Rows from block 11 of a small image inpainting model, named by matrix and row number. Each number is 128 + 32 x the weight over its row's rms, rounded and kept within 0 to 255. All counts start at 0. Numbers have three digits each. After the name is the row's rms in percent of the matrix's.
After each channel's rows are labels from the 100 images, of 14976, where the channel reaches its highest value: "strongest on" is what is common among them. Only what is clearly more common there than usual is listed. The data: photos of arthropod specimens (BIOSCAN-5M).
# conv: 3x3 conv (model.decb.1.1.conv.weight, 96x96x3x3, each kernel summed), inputs 0-95

conv.26 107:130149163137130090142193100103124171131088096086159161087135128083134132145113108169112198140136130141114102112088167149094097113131164111113086043114103119139100112104139143122109091152134125103111134179100113157121125103053133146091136062047155115099135144101061039083165099141146099104
strongest on: order Coleoptera

conv.94 097:118120110097086108099127172108122102133138193161105143133110146088133156151126090189125112095157144103118095126063097136165160085127158135136128104090137104116113049075160101151098125128177127080064106138089131134142133111037109182121170093125127097092109116055139145041114088127096115148
strongest on: order Coleoptera

conv.67 089:195144112137103131117128115114075114091139201096112183093097126031139134143083113138178106082101110129100112184123090106110152092112064152190107048147148111167058117120140163159101145133149122098097174092148102107127136093117162157128134129088142150081086113143169094117141161117130146108
strongest on: order Coleoptera

conv.75 093:130143065074125101181122152087109158075130156094122124084147148147114103098142146138103142134113138146151062141069127072156138098085156169135152095101141122123130130156063071142110108084144110121162082108079119126089113119182101113137055073105125153159111150146148095157140019103135087126
strongest on: order Coleoptera

conv.18 094:114176164171117105124077056127094123159108073131097092131123137109122149135097101189138127149164125139131172120119140140155155120119056135132124189148106098195103144105109127156085136118143111077090102102180027098137099146098120119121167175140119059128109103116105073189137176096131107158
strongest on: order Coleoptera

conv.1 096:063125143146126084082164137130119085162138062118128075088127100173124127046099198162106103110098113092169151168164162135128130158150094107160081162125123107088107104122160201111102130118073117180110111101161122163128093110076117085118098108164135142122120102064164160133119094113087173112
strongest on: order Coleoptera

conv.13 130:145149149064082109104106082147124125175091083149109138127116113115152117138158134095086150098127066107113129091142138135076136089110129145059164108140103067080161118121127126137121094103103122126108139107142119190141128130200124157024151109165114063135154084124104106042154115147143148189
strongest on: order Coleoptera

conv.79 091:116064116132110155085170119120155146146133136144134093105066164116165129117161165124147166099190124110168159128094197163197147074115166142156084164109125108187112120074148135173149088125111124147071105150113093122138100120097121118074125119154071171108160105126173148112135020143120120120
strongest on: order Coleoptera

conv.46 097:164173100191091114090117110120091112070135097124081151121127170106120115132122095140125138155207160113161203153112153116125142114154106155166128081104167064163104090142154126159153145164152119078174188143148101125026138083107139117096119171108098094139085092147115105113099130088089099128
strongest on: order Coleoptera

conv.36 137:154121103154077106114123121140106137142102078136112162134105131116123101121124083112109151119140094113084147095093131107097142099116169103101173136128132053087166088099162118078125100095103096120144131103210109220115108135181163094024127093101123069159170098152111121083158145087108137171
strongest on: order Coleoptera

conv.54 095:168083124119108064138157154149138128131107169150125162148120139126135138145107078157140093112127136173099124149126083083102152070130133152100144221103077126113092101102070084073138059113129106045114116074135074089154133110111124175148125191113134134110131111075127099076131076118171138157
strongest on: order Coleoptera

conv.83 113:183081102148094140101178131131130136131151146131133157097005132112134121129116133170136121116134092134116140135142117135140151136118093082179118176124104098143066109113150126116122128056119118092025111138144017135160142115061122124098158139124119144110133101160131147159176120119109079168
strongest on: order Coleoptera

conv.21 138:158112235173117100144146145136097140119137119100141121160153152154140120147121162113138140145134123066120122129075174093112139114132169140114097106135084094133158127114137136144106158126080038154143164109182154149176125122151192099144090107088180105165190141140087145106107187054159087083
strongest on: order Hemiptera

conv.8 094:093118095141115087121126163070098045144140081134114134144148130104116112103079121148068114091164110081162118152198145196145147144141091107089064156068139059112118102126146150119080127153085109144149110157105131132171156085100158123130082060093127121119155099124077131149126081115093156176
strongest on: order Coleoptera

conv.55 082:092098146098089111153213183119112165088099127086104092164091135101155115091133154162141107130119095132092098111068123107138190118087186154099207099131085162137056108084125101161140173124094071089108130130158124141118101148136143142155112142154157092146111162171132151150096094132078093080
strongest on: order Coleoptera

conv.70 098:170128106144142154073142119137134124117102166176156118072108113103097142132149102145170149177119072134127168105115125141108188124073130121131156104116106125135194060151207096070125122108098169161135128102132167218126130088164182154097113104134125107146119086144145153118180202084119137180
strongest on: order Coleoptera

conv.43 100:163165107113136105133161131079174061140125111147147094111098151114193105102173132186146113099146170142140163053138130146043083163122111096135062104109114119096141061108110122131129122093074142084077171135128104149079163115082125134134135058142140145110147102119112110143152087149054127105
strongest on: order Coleoptera

conv.4 096:120111110182132115121131090102144076114124084150164125064103137155110121089106203160165105102141136085153132158151134121084106147126130102170067151099065101165184129146157134144077102099099114165136140172134137152117086113060163113115172070142109101067091109124195162150149056095103131131
strongest on: order Coleoptera

conv.37 093:112091105058129172111100120143147179131144101123125110120118117060171072154154131109124187106135173123164119139154113118123079102112132102175146064137136181173093127152092157168110093111147091119151157163137044139128060141126089112099137100109084174089129136171090140156167202142090159104
strongest on: order Coleoptera

conv.34 086:131118109124086118129168132154098155181136109124097135147051110164085134086124164056161124131077137098167193109093089117088123170134183144063106119138144088072103093101135098159095088101131107129132115184103169136151161133144102099096110118153150139137093049168110070181118153106083142144
strongest on: order Coleoptera