config.toml
model = "image inpainting model"
dataset = "photos of arthropod specimens (BIOSCAN-5M)"
train_examples = 48750
image_size = 40
crop_scale_min = 1
horizontal_flip = true
task = "inpainting"
loss = "mse"
arch = "unet"
norm = "batchnorm"
hidden_act = "elu"
widths = [96, 96, 192, 384]
blocks_per_level = 2
block = "plain"
attention = false
upsampling = "pixel_shuffle"
init = "orthogonal"
optimizer = "normuon"
muon_scale = "original"
learning_rate = 0.025
momentum = 0.98
nesterov = false
orthogonalizer = "newton_schulz_5"
adamw_lr_other_params = 0.00093
max_steps = 8100
batch_size = 128
epochs = 21.3
lr_schedule = "cosine"
final_lr_fraction = 0
warmup_steps = 160
weight_decay = 0.008
adamw_weight_decay_other_params = 0
Rows from block 7 of a small image inpainting model, named by matrix and row number. Each number is 500 + 50 x the weight over its row's rms, rounded and kept within 0 to 999. All counts start at 0. Numbers have three digits each.
After each channel's rows are labels from the 100 images, of 14976, where the channel reaches its highest value: "colour at peak" is the nearest of a few named colours to the mean colour under the peak; "strongest on" is what is common among them. Only what is clearly more common there than usual is listed. The data: photos of arthropod specimens (BIOSCAN-5M).
# conv: 3x3 conv (model.mid.1.conv.weight, 384x384x3x3, each kernel summed), inputs 128-255

conv.362:547527504493535525444509479536509477469474502560497521429504546441453444345489552513552515483440531438556477567520522505560435580593485455378477490422468489475511465489577546525545523527546519494491546486492512502459490542581394474432384546548556526529474567403487497416520512466560501522600525607488486492437492520611506461459519494482436490455493464606445527559542488485490660512524
colour at peak: brown; grey
strongest on: order Coleoptera

conv.381:523614532596477524440533427459434535609562399519438551503514476490485454423491459487540492498448661401485439431428577509537438455512509490508539434410557374484542471454510431503510588463518396498421570505465487520410457503491585556463562498525521486483465503468405549541438490473587431533545471464445530355481482484506463440485557523575584535407563524495497469475461519520497403403529
colour at peak: brown
strongest on: order Coleoptera

conv.223:434464534413495487474480462509471458509498468558591522503502501499499507592480498476454442490544523421519507549496481411449455453471527436538445461464459461529495604491465527475488436530560468528454578650439574488470432539517551493425444459481493511467456541484492485530360515445498508619542448428488435427540475635528483556514496498443474504413552466542454557410449455483434481482492
colour at peak: brown; grey
strongest on: order Coleoptera

conv.255:405550534461493517601485430519574471435388492480541458542442540408529527536506535507566539555436543497446406480532536492498536507439483505575542511545481536587530534449530460488592580469535461549511498470442521486429512399501585482492583508455534553422491449485575567441478544417432547565501436469543554456397485531585475544431488486476463463543541434493563478541550511508512515467468
colour at peak: brown
strongest on: order Coleoptera

conv.292:622425565558548480478569487450484490535490482454448453520440442486513477485365550440500608482492476459516493509588509539521491540471556512524474445454416484484493517520486441539516522481444504509450477447506537552471531588508513441446479498503452411548474535516436579509451545528482495434477496456514512450443534558550577427400486484521498513450362507534562499440497531473393451475400
colour at peak: brown; grey
strongest on: order Coleoptera

conv.298:505450493478512460512423534458467488452492452413364458593483476470458425604486561547448389427548435584500498551444498444465403484501457540493457421476446466479509509465492507505517529526421519524515473540562499599601514490554497482519555490428409516519490475547521503528488524456476405423456423527429437536549455470575461428509505399463500557473475437490550525493481560477482431520519
colour at peak: brown
strongest on: order Coleoptera

conv.1:511510501605449578477472560481474494545486449469566512466420549530531523455450517539569467527513549509506497384498478543519547455530577488641502542450411487484505487436483476380481523509511477557611550568445440502395471472529442473522509480432534516430423519561345482525500489523451514577523523408476537512532477639484492475526505504548579503545455464474526538419568390472443472458550
colour at peak: brown
strongest on: order Coleoptera

conv.294:603456492541514457548472472532514514534499441568603503407488517546492545450373585499651498557426488456514411471517496514521438447499496461496504517473450594539496455562537506517474581506523535488417494541566521555449404492446585475492493523500590545499424399565548477536527430465556459521557591451478519493591507577383527484472589465422536482495461539566576515449508546464504405482492
colour at peak: brown; black
strongest on: order Coleoptera

conv.350:445530463496455491483505410413497610551467510523493503463517563497417483552460448489397554479503452485487419520535519460440606511474536482476456490480483489475549517510525531435479451474483455445413498429463417559535443470534511508523487565446499447456485490505442460469505458568516456537488458476480511615467463482552513523413426563481484492421515555404482465509512544599559470537461
colour at peak: brown
strongest on: order Coleoptera

conv.187:434470525439452543529388504444570556512505416557458553517504399559524475543560494518451441420394498481484485483477566532575498494536523493494460508510475400515463532462439432395413479374471491404493545457474413555508514476455548390526510455422507519493481480537506441516510445433475469473489486396496442512540409537501424436571439517520499414539539490433514525395442483444441516441564
colour at peak: grey
strongest on: order Coleoptera

conv.170:489573575459410493563517508478511567411460494513512601421447448456453427488493447517582480493490330445498428493471563502544446504417455462462533572502508576480509443457519469573474429492493528456443569527470464450460442526452491562428483501482447472451484599440450408512514470448489450515498448552497557529328458518551540502475488524506426536506430510399506487497570550452509505402481
colour at peak: grey; brown
strongest on: order Coleoptera

conv.372:551458452493431440621545504509508563443480591535463590517565499452559450552360459535477534378520443552479480477417502540464493527511511562541407461464529552454376529522508490459521567483398535462522558340497443482515490463498522455544440446433558495465580576487515526523496515508504495445476522489487495617643471494543477454474541521535538562592514548465414449569481500504531503430499
colour at peak: brown
strongest on: order Coleoptera

conv.382:520454395567514590550520506512473499563531477516401486503475489529521404554421439545604574480501437517552519424508552466433489514531494581511510483398536422505508446442509581519487448480458466435575536480519457500482538434467501496511534444455523488545416546556498478585366552476418439488553453418493477528444397430520432524453438464525574541501422596458577581479496477422541420471598
colour at peak: pink
strongest on: order Coleoptera

conv.348:490424522483431448504633534550460542505505602491547489454511525550432520518460449545559422464575443480527469503470510514499423461440510483501461482461482480452431497475559563456530444502465461444550540423495495546462457404574544534586406407518446512419411513447465473495483546440451557497487468466490497450577435604450423533390511561590476470401537513455413595533462474488460499477485
colour at peak: brown
strongest on: order Coleoptera

conv.176:425504484462457426537462537540506456510469499534578424508553374549528557462578476555525526575541537542447445535427464576566510417574546553516487513480539487464380475523349478604504523450500553512521504455631561577452495579510417404438553549484434459552572520517522498528503512418474468543548470584460526478568564527476460488562592406511480498443422449598542492515508521494484401511444
colour at peak: brown; black
strongest on: order Coleoptera

conv.53:511541463472468402505543509549462518374404603505437521427507572470523509513435395505466565520501491500500491501486554539462530526479511566566447461428493459489516449471422485510472418403520575383479445432507542497573543536427511429553502630457463533432425406549537548477521515498453473444492405536522509511530507604461465423483528604600415548483554504447490451376534530494472458473447
colour at peak: brown
strongest on: order Coleoptera

conv.129:455581487498440457462363424508452496530437568481440494550533496599504508584532560508462492423401588567514503476539572576533520538428501477573544409420465471513429574541480546568488492479530488381553496550516486574565535439556574414460558500512494491509477457414524565485455441448486499544492535584490580473513453517553426469480495515465561462538532472471512423488558576469476417473543
colour at peak: grey
strongest on: order Coleoptera

conv.371:471454588513451537506560527454569495548399452487508413508493515453431473403425506527484422543489451484603549549509474454494557503531562481454558542573547436480516555425543537485483526590483538457577466537454528435499465501456347517509531507561548501464439592547443538528465470497383457518483472483501529527429491472531516523507601434504482522460336620564545475467473477430425502487423
colour at peak: brown
strongest on: order Coleoptera

conv.200:452497510537534473508547412400475464424484519580498432528465506453491535548484497587383470423538396478472499472538501480434469529482463484474463505486452488538438486555455496535485491493485531452368464430584475509465485596474366423414396450479492443509524506470524453455468572543539438560559503601490443488438427468598506545478604511566479464541447546519524546496436544497440450526504
colour at peak: grey; brown
strongest on: order Coleoptera

conv.2:463458440436505476517486487480501475430484511511456463514431448501389507553444578476544489461472512458556456589584452480508563536549560461530438513432540522530507399493527490525448523507468470529453517452404478475424490469407521443460569545484498508524465480515444586444420507491547484478523413438437345481454443481500472499551491496543459518449508521538545521517380555552609414438519
colour at peak: brown
strongest on: order Coleoptera

conv.97:527491524466549577504433449501448452490508522578443524465573529468501497379556362492528454489485592469405487536524484491510511541502456519553452601553481472551537590591631526555477494558553485532399525572418464436473464513496604488445482554504533504487468567600512442491504497415554463472508509512561535531581521413625572532537569517505540458523499495537479480570460499523484536486512
colour at peak: brown
strongest on: order Coleoptera

conv.261:450590429476444469496501496546470468475526552521520494562585543510575504629419504493538490475457536512376544463540571595510484445537588536640379440507447503512514490507441437453459538487563492506441413470440511559557569591507522438598476656427513564500518465558486528478458432573484468491491526583497488523614458563501472472464461496512484555474586507453541484452417523473526458488589
colour at peak: grey
strongest on: order Coleoptera

conv.168:453497529477478515477424490463487532425498538454531475499448540370427541417540489518492493503520463551510422446531520483473392466501476529496398493469451465400478469372466531485417452584403478510539487467498436547497462421542508503423441386478575527447471535500453476486451531434503439503455461456430498562447456518508544504534426408510486560490521464487493548516474552408460505490479
colour at peak: grey; brown
strongest on: order Coleoptera

conv.367:556431570480526413526527521474579521511542499516519581494478498488436454537453414473479488558541476451570490502508541443537556480512460491448530539403561503586450526530424502521537527484522522580587494494432568553452458505373446368472592444452502438527500535486463493535484486546493482506435447516488493526486522474426443572483599558522551521526460498455512493480502499468511416511553
colour at peak: brown; black
strongest on: order Coleoptera

conv.359:494456489481551508540573498493495491499464528626482446558497449559467541457508504493492459471493628442510577509593554496510405501567513520615470501500448481598511523586470585554549488576554552549491537467586525557431495551522592479517387492488458530529477549562515559505579498428470575549472450544488525504549421505606462558442591489465432526448563438423458610470521496473507575517554
colour at peak: grey
strongest on: order Coleoptera

conv.193:534466551446488532487485448546534484492518425505497515462462505519530584498556580601598503564445604421509449594558531577533518576474491466491581551537531520488552513501507507502493611553505490544572447472444525437457505438526446537480554533533514511515599531570468495493617384483511585560556519436503507388536446540464442488493441461553517493523516546516576534533473449514477511519548
colour at peak: brown
strongest on: order Coleoptera

conv.352:559517585482546522551470459474501457521391481501527487409577537403540549523467471491588507613602533416468455460509512468514464534413504473500495493533506453493546473465493472576483470577563591498480558624534461439415534405583554606392554609602463483503547495524528505523537539500565501480482422570554433533455474516545587511577502507487465529485569555422510522461407503495392530534554
colour at peak: brown
strongest on: order Coleoptera

conv.339:496511501547487502501469476546572397456482457537553477518451560616412542551569483476594501597495474559456415554551422544501504458550535473521568537472532547521519423527397443506477513532562424527506420580523535490501519500446447429498564510527459486542460482584546500477532495422526437489445499481505472407488446575494503455530435491485510531440514450462548408498464488464460409516524
colour at peak: brown
strongest on: order Coleoptera

conv.189:458567501491505573480505374447492510424497433499489520547469528412496386426609479597509455456547538529438466470481558428441508424549510505409510522479586382467448573540482545518511399448471543466469559547456415471439478529565463495496512405462547480384484495580402480513560475411461496478563489566470490420481457465448444418436548454471458531521540508501532563531427547483536470559491
colour at peak: grey
strongest on: order Coleoptera

conv.205:450511444483453518496417451371503449528489476448448557450563459490480403427440483462369449446494486478446496484573556502580462514464590527539507477542452513411493527490510445463513547585579532459515501525463463427450488495511564455540449571513493415460593524430541466450507498494553436421482472461464486547421495503557467432492483469510492538588523494454461446515429443502468390470496
colour at peak: brown
strongest on: order Coleoptera