config.toml
model = "image inpainting model"
dataset = "photos of arthropod specimens (BIOSCAN-5M)"
train_examples = 48750
image_size = 40
crop_scale_min = 1
horizontal_flip = true
task = "inpainting"
loss = "mse"
arch = "unet"
norm = "batchnorm"
hidden_act = "elu"
widths = [96, 96, 192, 384]
blocks_per_level = 2
block = "plain"
attention = false
upsampling = "pixel_shuffle"
init = "orthogonal"
optimizer = "normuon"
muon_scale = "original"
learning_rate = 0.025
momentum = 0.98
nesterov = false
orthogonalizer = "newton_schulz_5"
adamw_lr_other_params = 0.00093
max_steps = 8100
batch_size = 128
epochs = 21.3
lr_schedule = "cosine"
final_lr_fraction = 0
warmup_steps = 160
weight_decay = 0.008
adamw_weight_decay_other_params = 0
Rows from block 11 of a small image inpainting model, named by matrix and row number. Each number is 128 + 32 x the weight over its row's rms, rounded and kept within 0 to 255. All counts start at 0. Numbers have three digits each.
After each channel's rows are labels from the 100 images, of 14976, where the channel reaches its highest value: "colour at peak" is the nearest of a few named colours to the mean colour under the peak. Only what is clearly more common there than usual is listed. The data: photos of arthropod specimens (BIOSCAN-5M). In brackets: how many of the 100.
# conv: 3x3 conv (model.decb.1.1.conv.weight, 96x96x3x3, each kernel summed), inputs 0-95

conv.22:103085059087119110142182161103176151123156080093107162089148185125105083122119148113124126116134147115103099097147124100122071176100094131076103177117143164148137139114042168087108077128130177155124118104150066077138163079143099108097133117126095065114137148097164138098115156128127184075
colour at peak: pink (77)

conv.93:102082150134123094122149135091158152101138137146105103122078104095122169145107116135134156091102136127139149101100148138085148113113122116128097062123157109146045073097149143141099145120101156095094111133113082153168100143000122168167153157140164153122140089057116142086155083095085149151
colour at peak: brown (30)

conv.74:069164165134119101149127106176104133148073032123090114169137110120085149106104154182102101098126138129140151098149122176069159067107110074125056155132157116023111081105120153122145156145134117152100087149146098128159159152130104114130155144142160075121110133117106079060133153113143116118
colour at peak: brown (41); grey (27)

conv.0:126117153133072158109155147132149095121125189130151142063124151094142148129164013090136099065080136117105143146075116136133183095142180129151103095133148117109123094176169133097099110101112066124182133139137163137151135159075072176110099113134154097120127126070122098140175139124058134107
colour at peak: white (61)

conv.33:114097165212098130165077122141113099120164040155072168112182090101106151102170138087124091121124099133100137086151103125108157122165108137112120174107181089133123084146165081070158146169117142095177186127118148103105166190155109157155135113124159122083110085076124090093105122122135146113
colour at peak: white (99)

conv.91:164062160119136127107118144160161146156097101153144152169114134139133159133155134151086195112140129134101124057180154155172161123135156123098154150095097134127108095102161123121172089120130119140098104167177152186134093125151149169066213145134149079119178108182119150073177184135095134196
colour at peak: black (69)

conv.63:083152129196161068149137112132137130052179110110093129141139147155119149143160081188148135078149149124126111162040086093093133104117119135135065144142113124149122119116123143222132155109129132167093127156112106088098107081109137108118160095113138092129065139130148103080086091142130046097
colour at peak: pink (76)

conv.30:126093155116136140098208124142122123180073110127104118116099100080131135099080128154101132119109119127129172160112151134114075076120062113078053135150167114121081145136141124118154187148117176113086157120131136068131130141096205117085106137122159120149091122180054049177122124110126089140
colour at peak: grey (31)

conv.73:113157129132043119060200177151137131178154109154083136158068111111132097101112145145130100115118048042133107095159160146177154112105120144104104159087119121169072126121129159127107088150134088141093107176139059118133130089087150115100129103167153073145106105100160120089141101107150112139
colour at peak: white (87)

conv.95:128137085155089146122080152127086150133137069100124124090135148079075084105119137128102132143105139077153090177093110127123080105193171085108125080082158092140126155132161174181147121161083104165113144148125138142183124119107063102092172137134102048120154117088097101055139094151121161087
colour at peak: pink (78)

conv.2:118106150124132084096203118118140146105065102149108113077111092146195109090093104157116174114086097097154089089076167164143082101106134073171176082129063128118074117097133156159115080110139139083122097175110132132083106091113130129115156153078063087133077121153138115122151117151140126082
colour at peak: black (35); brown (29)

conv.65:130123095134128079116158091116146141110056146064105131105116157132172160133062151142095131146061097113116151125123121119131100169142167126123121111100089079111142116043150137174127124129100073148094036083109115126126135089101166112078085114090131070171137158126116153156099153118110045101
colour at peak: white (73)

conv.50:124130035176111101116205144111078161145121123131127125125140132123130134121121108185146119150118158145156178041126128181084146145146145157143079156101140103091092107130172131105137065173125100066155078146131082058077155121122077167136142164122155099147134093118114114070115120070124110123
colour at peak: pink (75)

conv.41:119073176198111164135167136134196134125040098106184136064173106127121109124089124192125154122129132081084120142111145153158151133156128125116067093102064082165091133170136097122110108125126075157123094147109082085152104109093150097101096114102138101115088154150111146138170133059108106127
colour at peak: pink (78)

conv.53:103135118128128129162128096199141132143155066112094151126162102038117144129105097126097107169154121122098111143074101126081162071110096119119104124137105092082090158177128102117140198098120142102146128097111135047144096120116073139120124104136066112146053137145126082070113125128163058170
colour at peak: grey (29); brown (28)

conv.29:136069152110076127127149120115147109116181095132089121089052136091158163126134111173103086061128094090105117173102099090154159127139184169116096129098201085156071114081115140159091139086144111106025101167083112155171123169101140135115155108130151117128112116086131144113094109146116100120
colour at peak: grey (38); brown (32)

conv.10:086095171101128169187121134106141130133160118147134169115132145085143163104140097148142148068120139129102145130122141106059142101119082121093120067092145118117053098112162114110116119151112157118119230096139086133169115160083143177193162136138174110075148124077123090134157081108066187129
colour at peak: white (100)

conv.6:105084155128077103107162122174084153137112138112126122129083132159108081153071177161094098165161120106129114099131099164198154066124127116100062216117095074151113108141101115088126126087123126146085105124129052080128112142164101123095153129151121146132118060126133140132116101108213131177
colour at peak: white (67)

conv.51:115078144131110092165141183142154130147105116166166119146119110152107147152125114145119116130130181131119132098100139186097111091132154117127066228079177155082123080077135170097162114086116170083073107094080070080156157135129141175113122099134131105107144140096138131081117051135131132196
colour at peak: white (86)

conv.62:158135142199130188123117113144090159174108124144162171150177146154167180131156131106143125152193136119127172200162118161161120134124122101180153149168125125142090142167155127156149177125166151030130148173100094112108174151128094162130176155114143193148141088128145141143157107109186167175
colour at peak: black (44)

conv.64:125134183208084142145088181126154109126130040156155124098161102103167168075153080093132123063143097085099130112107158183114139170151143065146179140164138115157140144064144162096109139112147136161128096137139141139083097145125193110133105049143123124113144159098155109120078100139113107125
colour at peak: black (35)

conv.42:139132158157149084155096132090118116179122058142114197134184134132117157088091109150127121120085109127155118135115147143105146151164082144118110071129132088083162114152171170132104099133094127149193129121123122020134169122136114176170080084130162065167156144112112107099171074151102183107
colour at peak: white (91)

conv.31:082184166161133115148092110165129111115121127127123126177152109162103180100142157166161101128118169129163128107119141096076136145141116171118090135131138104047184136168110163188114177114151087189196169118100195101138091179151151127168064119151163129157126138120111104083073169122136082103
colour at peak: white (98)

conv.19:085142127085183142117108119080145124167142135102105153160137091161145150123172119132131157090128085105098163182145106090141137108118177223113126076131139160172195168157120123152072127172071121181156148104088150128157082167168128141170107126142160107146127143102177124030100108146138146123
colour at peak: white (94)

conv.5:145153114095116096123203188086120040121136113139092145097121138083152134165094038175136112031151119150117133087140138164131146115133111096177140173128153165196109119134138115165097102119071108081113123101102073119131132104101151121092141142114132163142162127115190091112124152139119072124
colour at peak: pink (79)

conv.66:108136192109089134114126099105150164147135133134180105053111147120133087178175115188162142149126104082123114126107128137107094102126133144090062121089083077152122153180129133082103086099147091127105108134112035139159124127114178163049152160108153086130062118124069113157120145096109105149
colour at peak: white (100)

conv.24:131104125150077134153112087074160173145186114129066171122134179095136094156154132127127101140201071125074100128106131104120108123168111155089133069119140110161094112145149142199159103158088105118115189096136118082133173144135158181144116097084118086128134143081084075066139125151151071128
colour at peak: brown (56)