Rows from block 7 of a small image inpainting model, named by matrix and row number. Each number is 500 + 50 x the weight over its row's rms, rounded and kept within 0 to 999. All counts start at 0. Numbers have three digits each. After the name is the row's rms in percent of the matrix's.
After each channel's rows are labels from the 100 images, of 14976, where the channel reaches its highest value: "responds to" is what is common among them; "patch colour" is the nearest of a few named colours to the mean colour under the peak. Only what is clearly more common there than usual is listed. The data: photos of arthropod specimens (BIOSCAN-5M).
# conv: 3x3 conv (model.mid.1.conv.weight, 384x384x3x3, each kernel summed), inputs 0-127

conv.22 110:617522381430584420484508472416461484438547529521444442612464451470526515487597433465580483525542427485392523503532498504588503526507547520566515437482525533555595407480552563509588508549512510594549513507487446552467451538518549458516450499455489459465480503554423523484517457579548545430454457438495483487557423606506403522423426511501514572503526538389455577469495470486564584464587
responds to: order Coleoptera
patch colour: brown

conv.23 093:583548527502597462448371520575485491498537600529480517533532492548488394452501566541428431412520527497490461570486541490495526526584445479501547472502497450487490552502472482512408419589488607488462413489526576453494420546518531463668494464503539487547530440569544495459452458519520511513541476562447508492535531470554503484513486510496524481480536511474501563459520563441554515538632
responds to: order Coleoptera
patch colour: brown

conv.323 090:476510520435452485492552502481530506567406555507499436441529543542467560464542454505508419528453553491457592504435570516488459519453524500469406531437618452425416502414484528551415569449486478519472427448519451486527471498495557572457521469491457581523549551538483453483434498475484551421487501482525451583442552499477521443527548422446489520563553477524467484562427490502526412490429
responds to: order Coleoptera
patch colour: grey

conv.367 103:573503458400483486473528502466545431419585509517433448524428408484446450535516436476589463541482461538444506493577567519595457581539529530475492434452618492520554455437592576513492539504482495459539536473526544396518495493485500516421483449515418482457516594545509547469526578562638522489452524488496433548535485595502455519412426598466456544560524539451484578549507473501521507373479
responds to: order Coleoptera
patch colour: brown; black

conv.53 100:490495520508533527590460521513535507434407535544579493566565515571517503502423569443476419498508575482509550571456510532460480388502538458431472527552529457500485547455439488432455505458499446381459490507530515481532525500479484576394576458528476511421432474437537571483436498493515456591546614435503472544518540419656513499435567412526485508541534536559504513558497501596493477500539
responds to: order Coleoptera
patch colour: brown

conv.381 098:563553509510467491525497545472473489518422508484481554473486515513522507470495460489460489466517405538496514422445439495471539398478449581559477430447520511497481525512404455441344514428514514518476465389491385377512475548477564509559493447518567579503490453522413393491607483435471491511480471521429464419454388460459455479399497446455476511540481534509496493444597499550485456546485
responds to: order Coleoptera
patch colour: brown

conv.370 099:476522587535438507571519488488484481497504530514528543466517516506530530479468492515384466542491499405524447484520548464436432392414592455513487524515519456411474557474453495603540424558513431453483483490440515480483504477489497501495517501423571446493486468481429531508406512466498496458507488428517480418509578473456486462451542520495580414476409503419435446453599395547496454460463
responds to: order Lepidoptera
patch colour: grey; brown

conv.10 103:417471551507470497544500513527445489557572590500503445551472531554529474445524501519509480471542475517513585507469435552580457543453482468525560443448507416549490514374505530513426442508496555396506453524416477427391476439554463422518527424574510556580550537459561605427548494529624531552503475473515561496442533512489437391474457511387500634585506515514438445444510519555553468468467
responds to: order Coleoptera
patch colour: grey; brown

conv.174 096:469487536512440478501501563510489537486469617429408555495521520526516502466530582519507602442478458459495507591463437495514451541497462559515623564632544538519425599529470473447602527439650451568459502455500493603557560450546493496445519509581570505496575522418549481553573542435530557493504574412431584538552413488552489490517529515566562474520463440449488497480496493442587430397536
responds to: order Coleoptera
patch colour: grey

conv.60 107:440547552579495476414502522538448523513492523555553546464565499529513506469462541444580479448450457489535403514487404543427560451474531447482536542508375525393564594419488426476486518541488622533415524473510403543571418527516466470531531511522541451439482383474556497438443444460476493508526548522451605483457483487452514501401512432546489500430528459460407412464510497443425507497544
responds to: order Coleoptera
patch colour: brown

conv.327 100:521502525514518626454500586493537546436591576502493559526460514486546558528510462501497542528590414557539553547505501578485460500416507546585510507454505503565464535499475515389515482514564413536525472439554452570498449539572490479463472472518482578450466516458544539436537511534516483529523469485498469547510525503494484470461495487510505475497508512384419414582494501465499522494443
responds to: order Lepidoptera
patch colour: grey

conv.350 094:419447474476478521547442493493556440502385571444400587507507409468532532504529526448513479558507541525464467467569571427542493546468518402569594488570555547472441558451431518521486490511516451436450550556543487534470489488494457545425417453545606509555462563538527540517546454528484507469411582591615485470533535519474476500389486544466512462570497436489510447535538479594523506467491
responds to: order Coleoptera
patch colour: brown

conv.352 086:498482504468506544391409608483483537433500572470521490570546414567563488491568530566510492528476458493529539487548428493485546516430414564400544478560494580400523422601460486514460572562501548410441491523492442566480532481538503448482474523521515551510456478512566444527557449453405426535441609599500501552477432560559443493574523400533533575506457484491534519479502585409484580596481
responds to: order Coleoptera
patch colour: brown

conv.249 095:452488540450475464552478438536544540468424521535553502446465558557563551475406529496606462543451388424633451497411389469407455458424511523469553460430453467462421533384505489452495464509477448501443508496535436523545547511469466637500503502479472444407407536572605616431458466416476429444556597466533532525483619415479508455475432490511469563474501498474501485466387437568488431452467
responds to: order Coleoptera
patch colour: brown; grey

conv.292 093:511345436481477451487557550445501503466386467488473556539527494537484514517421509461421490468523434481474492527423470514477467434525409552521550477469483600575445427446486520532471486504518498462530500414520488479568538514390420551426541431557573520448486506430458470433500587465433471502459439437461476510521469427460523419474501499518465524550558484352474432396524483520483490490434
responds to: order Coleoptera
patch colour: brown; grey

conv.369 106:443505467492405421488532487419573502495453493471471615545520503414414502484388466469502489432431495478522444521564586570482494499442504541531532484560532557526517480465506491465514433476502468475526554479504439517511582556471481543401426402526539443430551624588574472559528620450464530505466530520473413455477577467530553525479580431382460567499538463580568517481463437499536501430462
responds to: order Coleoptera
patch colour: grey; brown

conv.11 088:484470397523573580506537557460481491440477563472462599476444435537517469471483457499554559413514504542515508508448480473508538511493425525501470500558503561416449515442557469432461556450511479501449628474380512475474535546445395466469530554537516504418474540483525535368557474434500458542497479475498400468501479423599485480447437491462459535452477477479479456561590512562546404453495
responds to: order Coleoptera
patch colour: grey

conv.280 094:538468460450463574541563475465524553473438540483532486458448495427484487440495495514478471475500501574468496508438472443523539449425487512573647491486554509562490538541525517501431544389542460479498506472456503482478490504510489480341468586512552526597447487590501494503475551513433481475508511529418478562481448515481433492487527584388507489507493516461503565468510457461533545481476
responds to: order Coleoptera
patch colour: grey; brown

conv.372 095:459483533498511511479505518563438453453530481532485419433530561541523475484349576439527525552512591474530540535470505465478528454443542362479495508575443514478464580472477440534459448546541500505606570473516498494528478441547472513528611519530457412477457479600471495564498484490473516497581608444482531460488526329491469538542496449468523447456537402522542514531523466585456477571517
responds to: order Coleoptera
patch colour: brown

conv.185 095:474553501472440429489501529516505568557492532474509434510510527433402543555530553547400412535560522559525512492446465477466577366351597512532500465432525565563497498572513502495572478458444411495517461511561502516393434497504518453447568563603531476540500445373564465406538527449460640505463453505456501434440491521611554423490516502533508530525453528384497479533441505493560459516552
responds to: order Coleoptera
patch colour: grey